Rows from block 8 of the image encoder, named by matrix and row number. Rows with one number belong to one channel. Each number is 500 + 50 x the weight over its row's rms, rounded and kept within 0 to 999. All counts start at 0. Numbers have three digits each. After the name is the row's rms in percent of the matrix's.
# sq0: squeeze pointwise conv (encoder.blocks.8.sq.0.weight, 72x160x1x1), inputs 0-159
# e10: expand pointwise conv (encoder.blocks.8.e1.0.weight, 144x72x1x1, transposed), outputs 0-143
# e30: expand 3x3 conv (encoder.blocks.8.e3.0.weight, 144x72x3x3, transposed), outputs 0-20, a 3x3 kernel for each
sq0.37 097:516529462459509475499483548518525564551458420496533530528470598501529466600464488435520468547516531641491533476447468529544516442495574579527487600499505426545594506487517548525476550472420498505480596593562510541428529578523520555503452433539505446520492533358595557596428515474440500542592526493462439542558454463526569510505457518557465563540613535477484619507390569536530484439518525572496523509522533489498503418468492544495552499516437491475560430519548521467570446554441569
sq0.38 097:506500530495474500506493426447524543462520487518494546457535453518461474573571491489429537439482502460514621526446539519545474498470467475440443527518595499547504558460374434466512479493440519488472562489527466458466480480478492441409471536525460517476519319418447563478566448540546458569485555436510561499491478438515461572515420456446445492397537510489528451548416495566531511458373474481477539515420553389450522435457418516477482499462555402414452395461423420533541485431469508
sq0.39 098:537550501547429473514412486454451430474495487498474429520481507462498493471497526476427461482531534539542486466548525511483486441502574459471575506540475522559465502541448490510476459495504534480520487533458457487487411419568513494487506540608531497416483478538633439625428552525435602461612509482453527562551452473540538569437449450682625504507451529537528455535505572535453566455616541471472544527495561531521466556403551504488560526524503530575466551547500510495638561508491445
sq0.40 102:364410468484474438542469470489488485512402465484494444496493500481462475373484521531512511440477440492550550473576491517455526445457517543602531435505458510501492517544474496500481498488552479513496522519483584523476511502475495508461513428475525432431485355482533539379508530550496496499369519433440467536535440486610488489531499474628460526495473595530475470459533483593459336445455458442560485512565502448465455488486513511587488543429474539492467513450509437359410495541577466
sq0.41 104:461498472508496529456516482529527523522506497484531512449484510470535455551526598522479500510469459565547445470575451491536522485494505448568464390546479449467622494499482504479491561414495503427492521453442532572508485635582546539513443440436451533504461466480519469543465509558554457541558494418499579450637437496489513592447410640445454512561528498493626477540410573609538420471496540491446513532551552527545562444429552487506554521460532526407425522411553500511481516554571458
sq0.42 098:616496620535527514533540497446431510506450542498477580535494488453565509539520522468568553496501504489494452523540526491489354519456473610447455531435536485515470528449458515534527485551461512423508447491538465487558557507515498456511561517404533419528536420485469407443539490543441495464550485419436559562522508451526490494378420431502508449545431465390470498485545455418432536536525497435522542425602421416448511453443534519518512469520446496560600422479580440524460484399423487
sq0.43 101:570579592509524579494554501506491469550500527502509474417490468413491544471546520457502484627541545529415529456497463556506514491539399589475479472490476498490462433453441435518486418457440504581511445490514550487539459526533524589441476525561492537459488551442614503437559495489438545458480422573516566529436467463485568436532465535513445534593543491505456522508510536433562498453642517528497496599606557474424589538470453538477486558518485526470428402481498472440410461548620518
sq0.44 104:508583569528476536508476491547458548464448558425460548545507581506492484494537467496536447522521538515498633523560461503487588436518532444521643566553550451553437478541525543447427538508426424510534485517513460614534514473497564560459495488489496564497514483433446435518546432514485560397560519489455456574482476527432528624517580536541380495425553514438454432513493503544545522478516496481533566472614486527476388516558427486520445494500522576448424510541464544536426519616478500
sq0.45 102:463515470467464436557495486472607487558463519496481506490517432566488522485419537502503417378528551472526466530494428428510521478536538504538596468540570474453488518671552524479429520475495419471421527507496476495535482550586563510462496467525539426504539561605543554630499372506437432493527544400463466464480450424544569491513509512503505433579356460574502531534516534551481497487571498509558514541463527452441516512487522429462425525489465561486569449496496568538608542493513451
sq0.46 101:471502473544548454461497529533421611456546472443473528453501555605454569427488469494645484553547423450485511469484446519544594464483527496505419546453544436490471497443607467459579438434526506476605459531519539476535484456446458559463473460543473486507581442469574454521551443568472552479443563467441542584453471547424520505520531491485445504533514622491559499519528528514554425534557487554446542489440457470512623504458542608541470579444536509503484481539426507398583555511463525
sq0.47 093:486490483519574554469530476591433505451423532451450501534470502451499504520435498452416453511477433507567481474491558512489404441472518425478422576419514416531527511418465492478516557508505565412500412512490583484533528499507453517576483468480605493508470441449475483449544475487452493550609458460470403573552484423370477546564524435468513494494529492494509495464556451554551515619577512437508491502534504554532446499532482459364513498516465409579409526531457430616424442466569516
sq0.48 101:623511612451449450505518499469484518497421511579528531549487487474517555460488520478493479512505471468378462455492451488495514559516482463626439451456467519502476521449419523506505525510523517519508525470510533501554462527468568553507581431433538483445393529585510494570607537467532491497429456551565420475522546492448511462494633504526557539585498451427584548383528458487537365583451545497528446530495562582502517526483427450527437433566563456504487559567457595458523468452498567
sq0.49 098:528580542496534499466489446579518502587453463379507534510502522520468525439523552465581508468464387522478474400512448477503598450503542516476503487451468478502516527529513474480495487437387524526496475515413482477541500517484500596482543455540546379561539497418476401525544422514499581458459466528564518509516453538482532473543480610574647462506564636454479459518564498465471564548455609531503492546481589425521507548535584504439552615507510518437488497457527484528470401473554479
sq0.50 099:509497562505500518447478499482564470469415500373480541499518458584444492503426476518619527546475450513551505407559473514511429454522498503485465478506556483568410485469468469483533478466509425477525523530516437403497459507577454527494457474506416577440483564515484603487474477550444489420511471498455382510480541517573574459437526421466508534552441546521559434493472447507473484431515472543498584593393504415418409445419505551571547570458515545595389553503560526476498427525513420
sq0.51 097:461516366502465468400448493507441471482463463493443503360483504411445494483532466364482472530475555525518455451490474442488485517511466521471462464526518516473506509538476511536525466480511417528515487465421523513435506451443487453537465462509445449439424521400519502426489529489447416456452470429478450459506468463380557448468472526546401410483499492497378460500386502548503482459542458562521445498523418464530495453412457371539516477474407511442429520451398561434475426440560471
sq0.52 099:531520491450516471455493479504504466478479552527534579524578500502490490545508571500525540495475538521523487550594513517464532547495489515523637526530508477498572541535453523501516568458512463487524550530462551571526510480560572429576475466435365437541439487525435443459499624507466536504474522574529521653578444509427458521532598417479494482486517550519402474536407481577478391450537477434539439538429562474505480438473533495492643554493519523456464452497590596490488531396452581
sq0.53 102:481495489476531432538588473533441481582514458529505558523487421497482556524505624469439608498484591481492468490534487540531549530439513498501497517453505526503544457442445607501480549577458508507482438464537515677521552538540457558524540523448493486471561492561427448444488615486454488520532424515599630563489491515571489495455612589453557648494477532453471496508533486469416509475490521471480562445463448509583513471577586529473479470462533479521565493463542459462535498603517439
sq0.54 103:604529482428551547487521499520456496579586491496532530558527484554469519530470456439463508499527533419497485516460533431470501519593494374490469444511493469521462520549528462416519498505411474596491534550489511469512508436592458484475464576481485448542518461413494464439490461420608484462525404506399437496383451527444531508485377408473555368456460454460453496512478457488547461533490501505432463482501495402492544492437453514409431509462449398441487534397590468521504465522472411
sq0.55 098:510536469543534483461569494562518536486612545510600453590557469444503531539492469443526491475502491499476469506488510554519467523491482596409457514471494678453407470450509481474515424517453522524431455487561472386518529603535421445559521533438527459521457574530446431530441500410590534436538518516514517497526548434503515536547519530533467469561463593489494597538512497484501470529503498486485510496473419604598469517508480512461548511541385545465441460626469453613581564498441520
sq0.56 106:477468437543435457493599478531490521536460584509448522526488483474469545494509527544516512444513528492474540513481524423494521474524448400413505491473467530588437633494428500552504475526526484498528504539517555565598477593438498479495596507468607496516461549573553491404540502531449480458492490504562533495536488442494488490477608422496452630419512499504485505441520484567518414551485595486554462632451500517427480473571522469591593433414513506429503443534483488591444531420486382
sq0.57 096:512523573499476452502521496494555545562462538509448453505502430491570492484507610509502504565493476419554439468494467460420430479535500520378496542412485443525487407422468429488500501452505528456566507485551536467479476450653566492471501482558471504473548583518604599534481472555460435538467560589537544469446589458537614540487533543553487498416528488547569491424465457415512611496561564534541463484577533452470484474439498442442470605529517490562444442490480490542481532527590421
sq0.58 111:395512505515454480509514462503516548486507465478510464588458595443459466463499516486547490536517517525501455483438507537496475517432494521558406526536612449537479569482560551519477567525449533452514530485533471496475521521524468515564464481486588502496522508523509465544702436620496571558565632533490566539594455403466508532468523444482462580518482473485581506534611665539555490458509514535605463485490441553516588549489538487473510502517578517505578511504516453577516444464453423
sq0.59 099:457406508489515521550519461442582519502446486549478500484493494468491518461492474475451515417455555490455502530534567508501550514506493491428446434491485503496407494461513438492528498486534499480428525430511465474503449499327519476442536465479487477482418422536537571530521634480573445587453531525513491529565418578500552512430523502582488493482487582508489452576486506535543430498454463415471535521455578589526531534476549530477537410449579497556605678508522371457499484588515594
sq0.60 108:498481512466512533456500543475435470552594509578452431592535463553578487519492517519505484513508519555477530512474541531496427586480626439509486429498508436537513482499478485508513463546600605466515503502534524522508492492559403548514518533398518497512490495520548498610547436475480456420464596505463490536523511438510594603482446481435631497491459494532515553558417590479539547543552523532477426512422535453514431539466658491461542469476479493434458529455621544470532553398442419
sq0.61 097:466472491540478484521486484516522511538526493433468593536479528519464463440598510439463493474533557617489464572528436558503617493424470541508492468486504479475452576545478448514550535519425467522464495480469560622465479542472430508427472495520515558500511555441543510475532414530472531417431503436454563481425467503485386461497565525491460487478503475555547578496471452513566421454481519501593508459488554528455436479432492483403494509510480435422493528391561460562555669401367559
sq0.62 099:515516603445515520508470466502500508512508469435503483534426445463433523459472463463492442499461440440464458518598414451551402473473394497620582481428450521500410449498409534481518518444518472507606588439502498487544426477525575451522504491503508478503461428513466464438469526472481485442486543485503543494458478408596504600506486393447538604433446498454562484516539390472505467501538537471417498559441505453508450464474501554379567495497512460557573466555424455563576580524571527
sq0.63 098:522449483473442465469473449473510487457471531406510485589555498526531516498518448498486467424517584525487492530485521512484475609497516479553528548501502538485486491490440483473483540509451517474438505532541422528536466442483463455432510480464515515408521458481589335435506406462467477528519583446421458504508505481358456507453539549462551595520436501399483462404512545474490483535569546558491351490465457532574547540491450510504389491387456489373494447486438488533534519521398616
sq0.64 102:438512494530426507445482498451500455430521493434401517533514477536492528446526487529562444454498502525492459455566501465423458441486510385524508524511538491470444557487509508456506465485495523433525533484516539583510412500601448459511507525535530476481519475548441363475518543483466493581537484484381504497556563419580464563408479563522464572489503454481477457489578441539437597491498467403520430538507449541465429605407488473514478493486477506329546455554456449513590495575644458
e10.37 095:474471441533464625440490523515504463500490440542413561525593507473542505456474529444449474447501538498407478514485497348447495519537469461500474513506464554413491512480475465468377508430507486531498493406552508498527428540513610456584536615498467544491456499491439472546405569494475542557417488495451498376527526463459434502544490405508512493588531484466415421512488426481497408525435520503574502557562513489547492497472444449399432
e10.38 105:526488457434512501432424537481459453470516447405449485380466523459540464482452504498529488540560528435478402444523429422513563554539517453543546494568559507538489557544566492515467423434582430465397538425461472509457489441410438559359419433425525491561480586535416531552446490537540531461497444552535542489464513425601503438452522496478498517481469454455523501450461366508501473479464569519418558521493475540499484477443571484469483
e10.39 090:410518493567496567521495406526587532452462412456444508352522558434417492496488516593520463547511483553461438484498479547458465441483545553485527492468542480644390505426475504454514403466488505389540474544487522558467502566430412472519515584486475583552529527524526491466555505438496547378489445538466475525448457497479495463457569410530549451456518487490486601546457554513457478392514498520504541548501523421475520500500535560426539
e10.40 099:461539429569448412621508545507482527486494577562524452517455534513550568486550602479514464490521578521411483486537517465562496529440499471471493546478563462511455347424480554385423518543495519408567499490461540565495605509449474376540428503456526520475509484508447402488504633526533563483484505507463535517452512541536543502529535470542538571452488567438538518428557518580520564483536519423500446409528541505488548565557526454475462
e10.41 103:529477531507456467452491419517486570445495589478496545521477517543512403435469451509440593481520572531417540480465532547444452401513437526491534483544494545502511544452498454502517546373488519483401455519426567399536502463461464429476482566445506522601540475535391531456428386516465601488490465444405469546517502519568557479489438509507501471454494533527576534504603431475572538496420507605625499444554540493520474473560527531475485
e10.42 100:436451511503429543467486454528518483482560513500501502470530480506529509533500502397480500469386504413435537474487487472437493537492454421472462609468464555541467513532582473547450428443512448338461459421510517588519507507396478587471467542526526497498523535591460555511444510546431441467455487498611511501491463434505380529396494440495616510602476448441604569503468559488419468446603491454528516514492475529536487495433499460482498
e10.43 094:486534432436476509463440491505495548480568478512513531480594527583443516619513453448560459533444519431467554482512513427447494507432457447598468507476512508515463528506493422535611495479448578423640487492455535503585497522521458543497549399443453539575414472575553523529423510516489506451434565541428442434491403477540444490408525474552479479559498467471504568478428485519475506433556496543484488495622476483497525420476461424603440
e10.44 098:388463463580496484563444544554502464486568529519466479498536489473485538569506461568551527573526495478523495492501496526472419478539452523534442492531469451509594548458491529485497411448470449438531421576484455415511545384513483515572431433544562557502537560461560442387462568571491436465430513567464544474448496482517368514472523475419493526424605518437444495431393485467439470512488445573535458491464447485476556551438504625500469
e10.45 090:572504530576463465502496438575510582635545469520498422543515554453465519420513463506506505507545473574550472589531437581508547519415504480385576535579560560410481449464447550530567536444560557510496510551499449497564518476554495467550520541498439520421487489502527453456637479527514477492464505524460461521523494519496468521557424594549514424490464448499491559521468622554387540480505421538520462513546404633479499509501542544506461
e10.46 096:509436537481406533487520468433585525551532495451500566429487532487455492441587516478485560421541519436487529484410587437515564566411482454432469508590475508476498474530484440403464535628562467408539500533535474523487550552508477465556473412516501452519452469501406515612433503447485423502359530488465483529424484494504511440436501429457481520499411526563501446441530522456504437515438532507439506503467550559498620514480481549414436
e10.47 097:474482469446485505510513579520429533481499434442451557468463419467430598580587551481495569531488539475503394510430439413470513502553360492572490501460576508546569454493618426533461475447497490478485459526516604445483528531509602525592487503486500470516536572475555502488501531520526470473477426539482410490636495485506434554529522529522587479409456523476438499453460455474531467540468517503526473501415574476492378493495447554488395
e10.48 098:436499530499496453426574555407439460545506583486530439429485480515471439509540424584484501479417546456472494490507479521470438518562515395439473542584477438487476497500444403482600547387438495473506490519484488546596519490529527465478580554415503460446446591599512486573462526472461575587508535460579445498497408571522488553563520388464537489469527452467459522419497483526645501577576519525516524479561554459489508462474527516492492
e10.49 105:523553550449456445563487491486559529559524543494567372408476485528466602592506429558453476431504477444466447495494504459507482509548476522486515494578466445559544500554504471497486494479447578504551482551511486461467538377537505589490449480488422560447557463471518492542498457474523510547476406540468446486499416358529556580443530566444514583599533491541536658540493525442493506454574484514519493505436594598477487485497486530528595
e10.50 083:500477470409454460521504469478530552519529537479606437522506422506455495480591505605445486559382583555517513532499515476433539507461519475511456497594571546492494402493520450432540492527519542550503439537466518573382461484360444531536482618439538471536526555495539532520506436490518566525442487386514519572517436543532544475442476431494568549469423506439521546508552442488436557455456488598441503512469472413471562418542461549495539
e10.51 106:515470456490488521499465546513490560502521456471522471483497415511516463500549519505449502583428569542540363427480525475524476578547564501387567488533428504413407465450481393465503486413576552471539510482529522486425636499467443553493475595503552466476504509522438436594456385465443483400518502548393481555497569525491579565534512438411577522512510530502507535457469506511447498474454431492467530459410427501584531444550497474468494
e10.52 099:525475466531477579534395453561463540486518481510408500508549458446433398512533525482521602524602501557454481498589534526480442471497509482432397499513486446547518466440474525513512476526471490505474504496523455506520549412525471459504400448552473408517351613498462565492430485473538551517445486404603530502525548400532466551531474417610470477513432595496510509496534523478573504485606469580526525508425529510583521450519486460574525
e10.53 096:515607531421461496534482468548490408529466551478461552496559567429471477462530497587446534552458399456466497501524475472480463502570479522468567449534500518547454448500493552472607499451502630535516469600456465493549422523469531495388550477411476631506430464577478489386498515486526390502468586577475426540473570534457478490456469454504499485434492484489529546592515481421506476453470494587468526489464496476547413539449470478548607
e10.54 101:531453499550449509550430556442502576533526400495433484453534468428448465488609479529525564538525466505454503523520488539474560581475492513448616508456582426502462496541492514527453423529558552517623516591524472494417551495500493572469483476508546549453477473582546489498513522594581476565494492459445559604453583516612467535559498422494533525518620504604447472497416561470487446527485456522488549489468536577546462565469517551572426
e10.55 096:470518567495556539531484485545477530475531444443439447501480417424572512428486487461455513524458507475506609413511510549466512434485441505491486466505495557420539422601669531448450487595447450553440536450486448448629521583400481502523583455474473544522461487486505513524434450490524474513616480466512455485529493398491403530434491562481536508485531484478506460517445468487387486563474532470547439443486477493516457491469612602529542
e10.56 096:473499589414445476528510517542518543439510507527555447528470605540481554506643460598481495509466560476515489462574525481472467536546391508488446440489490525433393528563525534414544501596537576512501420453477488548567491541532528529552478552580483498489466463496567451548452463477515511529498461559539433401466511655425601602588482505571528507457495420473481493489513473552496431515533530500528454491549487480540605473424460540450532
e10.57 106:447510505458549520457458495443587504604514512392451510509467532513468524468599444520369503476483494457508488455432538548486493498504586468552511526510434501496391439532524547451483424473459399461443484593490516477461529443504425511434487482401498495502532551455493517491539467414422631508461536616557376525364496535473534493511505444442466533503413523455493534508470476401578454476488540562502519442508509490501506412458464536443562
e10.58 114:440367556499542534409510479499457485492599469526521592508479438470447545541492465530453620477514497488594575476566368503522500410436521552548510504508471545505517475508505593472513472538508514554427514466567463541518442537489454444530537444486438421512485507468558525529420603481486508583552494486458499469535497456539512457499482538465479421476539572590500588402442423527463470449605533593513455489610514436475461552501506423448452
e10.59 098:468529425535461435482488462484451625442520536490509556546531506504560492530486572614463472510489430540430370518551467460513431493543454580395453473516458554464519425536470534505614430478476571483480471494497551509488464489610551458512497510464511547542508564576447631535478510486494446538435581474551586548445540545613560523497510444500519514448582485526516517491439468583576541510476571446493566564450540509548527586492579454492512
e10.60 112:495440666456525480438562475479456533580506478480454428475427419543479490464562482602469508496483490509504518532555499536593511447395424460568560461546401520531452593504530510437486515560527421523512434472412576601547455467506482560506429488489518543454542485501565546545498526511486632487492459492476489540472490560542490499461470473541438569531600485446491526478498529427516521532514492513511516594572485437623579499389487481524556
e10.61 095:455478549571528510518501408529406562528510452522551448546565524482527461459482526548538539501520524445543442414467512595534533513494566474485508542508534452406414418455521586480516487472552567504600620545463428590498452455452417580523527547496575483521506445434460529519427487428557578500534514492488427435550462535498451606494510538490548537495558557486469493481493498551505403425515576516454537454527589522538457442420580560590434
e10.62 107:598506464510470487538574554501549515465537528479522429488470505494518400466518455551497494484558451596413469475482493597443415551558574452430545543473481527442473565436479534453550554478453509495395563497434545515492491440460468527465604427430596497531523597473522486475517485497504473453503609534593579543460439461549453511507507435549542536334429417501433435481445516479417479561547515459542496545430485467477443566523507499474474
e10.63 097:435446479514386534525478523549437423523477551540455465485553584499436501509425546481563492426476439468485522484526500399453474478528541488489476551491688518542473434532509437421551447512482532449514500441533609513501485518451436487450426466492479499500565492577439513506494552462525421569485481410424514409569414487501505594463504471440519561540504486473481479499505555490454467545555348599439448512519459433438422512527504563529494
e10.64 100:521468409479568480495509502530488508466508587515466504526484514445437528606541528445496545451568461490451520511534522519464458550539413583536538423439485431364412437490475510430523520415482560481509505554419678448481498521478396506513461513516493465471501443511473531469474459429472501482424531466435507478437427540495387533507511518443590439504445515515602522409527418439505544542590544520485503554522522486413432442469473563448511
e30.37 105:610536460617508512491480591418518510521557481577532430486446538503470537519465525424467459539333488476525525422475470475499530480471402522518507549598516511525519708466494503509493458457504470483517503561548565562521484479484539434504413477507554472582538554450497482486506569467416472413486456519506470468632465464461507480499540451586498518480439471540487524598454502545521511407544497430496475567548574616498459450422592446517596561544542605555493565468451484522433440467432475447437563459406474506428439417458483546498461521478468453581573451471535515492499454506
e30.38 093:543450417510479483558566505432462497467398464468457488521525494580488485608527412404479357509471467429483493432447475531524558469521569477478472512487506509480456545568451541508489532565491479456456470427458406456465405506548451540484507531504480428584472454526569584574440582442383486421486508642532505441517506470443515402517516477511506544481475501453505474514504518529497550490444492566454529452502412476499515473424434502442559501612544528499490472418439481381571449532514388449509406454474543410476590410524539452491396484509532449526534480451604439409503468448
e30.39 110:521446605499509501634526523478504536455458424644507527474558571472563601426495476455508490473465504471505435400591528453516508613458494474526528584483558437490541507568466500546579546493598500457407473504510478555502422456421495457461491448476555461551535559538589492527492541522464495488497494476426510486469450413530471486521454534579469524537434523558555497528477513600403468394496485477488476536544529497509558385447448466507573442462497556506521487499526477422526464463431530528469563469512494483482491496487519528564476493454449428521482502469502516429471509439
e30.40 103:433458460457452555452363452554429497592493547526581573471500498527547487480552483474475554504478512479455478492441502470498393533487437545501449492498453510447428419536521454491405603544540605547554554536605441427513478431644429460510607542634572599529516492469414468595452452471522555436439474478466507591492526570475608527498608509545503513552485525570514542493543544515503500502542568613467586461523533477434478441470475622513446521466547481468496552480430411502602503569472552465580471495552519485506483534526500517495510436635514518545438525561395469602541480550
e30.41 110:504475429529482444479530533474461570490574510468464530472458499534469464464486571458513463443435574530471504423496503416460443479537559387489481487531540592488436584428479528449506490485544497519510609509508534516533521468405507489514485457516530561561505548499496524510421450507450518448374365502470532493588572544455529498449507455558543534527579496546492502479404482492533396403532460368417495563479512464539475464495527458501570558550524577528437521523413451472557465505390454486531518463539461496499502491498488507478462572542430490561539462489572468501545571561
e30.42 085:478459455584517487572523502453447420535521499451496521514502517509521550581441429431557482497512531499539516510474494549493503473417490540546470541510496487522472521521496525400502543490436449467461375462494445418430544488535531516509460555499483401529518459565463473525414482531454476523498460536493418573433500468494512498480519465570599502653469463512486449481486509566528509487534560462467503438425403451461479559477407494438453523496477497450529420468503475384521474532450513509537489453608504460545504533651549531453481531452458441518498515510456416454571463385
e30.43 094:378435522528495512469476502461434475476494492537497501515402527528475476607484502506439467568494426500450454494452530473540628523489494460453559563421484470487469513646555397456546481455497447502468454485567504441475524526512477475537455480432544520526480544450489454596449450494531495604507520543547422578472532479534519530525414577515543558528423500515495489619508539441505515522551479507465486507512502538456530498403461456472549573549451472475539600521514408609537501477495491548523457488505466423394485522527487513535497433458569510491470546492438529445515477517
e30.44 104:630629575491497562593527598494465422519558557507522481577575533525562511544403514504508576433534519502484476521514503553543465613490523505464521533510466480478525495587542509419605517593540474510529491560492527514526496557488536466490488507468508515528524535499515437478466569423502570526488485540494401546530501462487478502607509492595509461480505655447437544495528562485489491433489510545489505499426512515517467475500427467559420542456424509442500492448500545494558555543498577483465497506575530479504556524498487530647503459557499430491559640574532576498457546418
e30.45 104:547442599459496448505455467432444559450529515549487505440522605485499529409479463482438444563559551509479532481487513550537526531463443456405480451498555486579458533534502445521480591563554525500478573432412465406406441461389473432451433433495503523454501462480527563506530512390595601552597527392475437443435479584505573610481492482463506430485563482474552501414455474489516540445518415463533507504499532523484530471504473463464503467470473459468481495579513579518482548500457411569487525638609528471561536510596522461529539455555472544492468501540505480504462547405
e30.46 105:576502555579600567492508476487411510510492494433447444611489583479505545555511520531393508475487462576589496437514469426524523398479489410431528519560518521551505517612465549529532598486472572469491560475489602522509503533466425451471526569453549515529560544500537557415533441466539507508591480451508469461585388539514405459467511493369475450466483501447507503472566482436519454504465464445535475485493481540459501548542525567547533522380511569436522603532546535547453483544500408512561537554624518560472577539544523575539435591561547557516384469576505466601433526611
e30.47 087:574465444566453473534474497549532544472479471471509574466502506483548623528421480458492476560404514480406442595529482530539611539463527528434521484610504503550490411464489498413610520501486446556559440469494554527540561558579522532418448560441530456525548512562446510502504512495475494476522476503504499489472493464471386526560461460577599534580521503454502541485492630592538461415467539438506562439479446505484485496531461474431462589521512514539506546474482569481490515479497452437537403423500503511502617445516540499509487529422447408348533559385505549403430478461
e30.48 100:427418417463473452448534494496478499488466436523544533477405448457379444542428537466408465508576568568504508482503579509526511437484399506476527439500425510515524529503469380401458396454477469548487541462479537460482634630490595464528533494551513458558501566457485484572427475395453490520542467545549524537529476496527530491449458513463549598439574526411434528451552527418538413506500528480512543510551473398497536523469531546427473574546466547406493464491541477602510479528493517507521530550477517493596489456596526500507562550492555545464459607507457494585443522523
e30.49 102:552554571511610552459537575531427489421537573392517486491541559504502523567486523492477572470565555480435508500489387425586558446439483424401470496468493607539457516586521531496472593438418495501444528529491572521453533557446510499500433459470457546567513518504512420448509531330571510526542487543459481495478491495433507527505434468497489527547458501460438509499481462397499406527529503492564554503533517478481504473493467433593518627458472551454593542607540538579533499541477474458484417516572443551451446515443511531603487510493502534475544507503506438593449468567
e30.50 101:431493509440472545492418441477317518590485627513482552578513472533542482565531451481494487435453439517485409437521520394463496520533466435462496376480520461485516528521626536513436552539463508489539587519576537513437475449585507508510533534594500573481536519579437428491401497468503529576444478533534550509513546549487524464498569544535457459559560610547509460501526469428506565493573551591471510475444532455440500488519495648537467514501498486474546478473529482546471506447427450449517528603535528461450468468474499422495456437553568556598373519575429562599461472534
e30.51 106:485539457505521517478523527490531486501510555543459508480478543514599585402543480485454427502469534556546527549532586455476467471468528457388521420447543583569426447510464512598424548608446461487598534509548407567588489589475452496478465494478530519553516505495455617514464510471502561450444435393558503494494535534536570507571559488545446465519395493515482478568461536638493549563537586547512557474568480424495515436522531521543612517540532484480430512503427476504568435487480531511474540454468446513464528452534574597519537448461480479486456482586468507573482555551
e30.52 119:429461559512413532610460501549461463551473552601446463469494535448488514474394622527532523466569552451450374502527503512584496507482478477402485577511565544475505492518508406408520505542468579503549501579509433510505457517450481549529467441554479533543505543459519501503454476429449501449502469454572508522633404405488511453525436419472479518475526566492533493493585588542500507446487527498507506557535483513420473421508551460491547420457532459493476449524527529481506630466443476499485496523517599445507552428542456510471503505462380482534418540594431490517474479469
e30.53 109:501496492542500432551496541551504486480453502504495507487472448554488505527433544420544486486491535449468473332485439475507499556451407399545456538479426495462548514502449456454487348432512458402505420488513493520469490448418520540464466495547475473565504504526515448554488548429435492531555507518490536509672495368519492407471535554469508549400530492550495551537504501587460455549523531545499548580482611508493513490515481495452480558513565606524519487445526452502466410476383508614396544506536501513542527457586460538424523524465555551493481426434560508406509421354
e30.54 096:538532379497491509484494522421448420408515467447461435518526622543520542603510416448500376549535605551449506508554494613622587421514520490427475498509492506569486440634576513588501509456453492483547561517547588516459541429502519473541430447503517358522509474598566473568520462527512460547599463516445510457452491512534472499490494577505462534505456507524494483579546562578425585507504485571505515456495429487471469445552443506429470421495388519481426455463523574463485544580469493497479597522556516457542518522494532502530462538494490516421598458532543481433556497490
e30.55 084:504486425543516571385476493513409509472537481434480464436451512532387426530442413437539561548487489462518538464569498499539542341532486607460535534512652491472427440519465514467504467470469420503489473504548527544532464545441502491475483505418493501452573567416553536473489471626559512507544509492510428499477498553472409528437486413509520473503539415549508553509469513425501428457497450429476474430434466656541497495469476415570533491492366579519531604580609399487525541488524454443473430459541553489526476431505559479442578428424563526526472551526473452546481572495
e30.56 094:448424495520487472483448472534471469556485503547484493526496581516484504594414556526563527417495510518465452478537555631556541507480449511490499504504590532453630464493474489454585527528449525492535470453521488499514564610526610562554625490531498518529500607548421413530491471392496515482556558557466451457527464532531422488539428548447521526546626490511445461494519466429505469475433456463501484491452486524521447529445455545443454546423490476433544399474579512598436539580480467450535485457494502465511533501586499541462547497438510510488409468485465468496445423428
e30.57 103:472462572515550578574476577460362414416497511571511476499450467527484419509524514538508529484551437497444428500542512486574616488480502440539469550482417534509519468569447511432531559480484434471524420501528527518478506518468551472512500481482504528418481508487535489540406560516550567609535510597457472549418517538522519474516405560535551540453532462412489548452560505479460508496469451554479518544631570474470588483434527493497540480447446551446520439544555529555561623447360541510457557511561503415576442471509544572619549514467511445433505631494470462436475523504
e30.58 114:490421475492499509453506418489449499525443472532484531515522517519501548475456545651490560460575574463470588552509498490524585499420526547538533471525539461430431527653555484539591427529543531529482543499493508437471562523492488514496428522436566516454550523495537535458488513537453468407527482421495455453506439569410452494476523442497483526512525481447566500458478451404522422453525454414520446421455453472527496518563462436471483425463501545437511537479609545444546486486454500537571437496615480496477540548480510504369527478499465392472487504480626560544513542466
e30.59 095:504571396462445502417416395582491487522538497579535503441518535502486571515526551499504480541428534484479511585591506550509469612493469518507385510512513553527462501481535508428492476518439505471570428454548464347412562554561489456449568510519466557468512558463459515550510468501488499550502494488520487455590648532522479579514438465455489513491469430674460564565529552494525500547543530449519475510537465565522409388427495467503477461498537525504524540521519463542522485498441505451450567500393456560430431484533468501388470470469663540554456504480496478580463413492
e30.60 122:460433498481466442566468438480504565484540573503498548514508476478488550503562428497504522542495517467512504455600523485453410412484465445531543450594523436507494464515413507510485446447472533550441538549494534498497514451493514505476434429525489477500563574610538437546510528517469528560443329544537548559539486516414510490490453537517481599548488468538509540472545474582441480396369505469506544477506519514609530463540442551508570456539485507432437487443545466478415508400440482463434513521435491442562527494427546490545546475444446510495469485496511482545503475536
e30.61 099:521448438487464473566578596507538525520475539648459449480463498525495411480517578415440367538587451470556575457510450503449435528466387487364520467492549512495369466561443514502458599544447500479431513510461391439409448482521440537392477528544486476496435556485465516491490522548545532445594484486606461575566546587507502560445507451468492490471512574532476477480498546493463516437511502485559508491507469509605524486626499437486434523506509553435482517480480500483528486515516368471442467409553444480521587559594433483488457476546509615576490508505455547496476486564
e30.62 104:477518515448501498555404473437438382487483532512478494494469525461449379458460420496494491450464486442441464560535605557481535510491564509422482506507465453471484555489578461552448533497443455511499496585558441480440531541559460488496421509486451460464447450469509554557422482450465508558477419516493506640471531547502444502502552472564574458572557456482547523517549569509512549529460618619560645485584546440416529524512473497388470534426454531483582430534388462452515474511495551484552503524502486466486487506555461524540481490576499519484478542472493512461556516444
e30.63 098:603511429434496486531473587498494572496512504474527472599494396540558499547537459497482445511481444514471526519489635545499493487467514519464526505526544539480469441522467513533536454523463485505552569607517581595521376534490473463494492507540480557632527479656542548545510513477463422520473489484603564548529453425449515534615483516525569494496478469495576389531492450577485480395452549469507651440473431574452473568525512525463468623587461531481534491566507489448570392457475467483469532497471396490445502458474516453509436495428486415432570489456554497498598491451
e30.64 083:538564608496511517512445443460545494574571519488490520507500487494550476462517470535533494422562455389476502551522576561542517509519439536460511494492504515513507506512484484453450505551527526451499528568533519474546403345480490497499463490493457480435528567583548507500569517534535458524436508445569438521490478458439484572492422562503458464480519538473564438526509530537519463538533566656553630520544509449407463477569459517429481576507487559471595500498519407507500470531469534508421460597588436491442543504477498496565435416534445462375447476417476514444561488429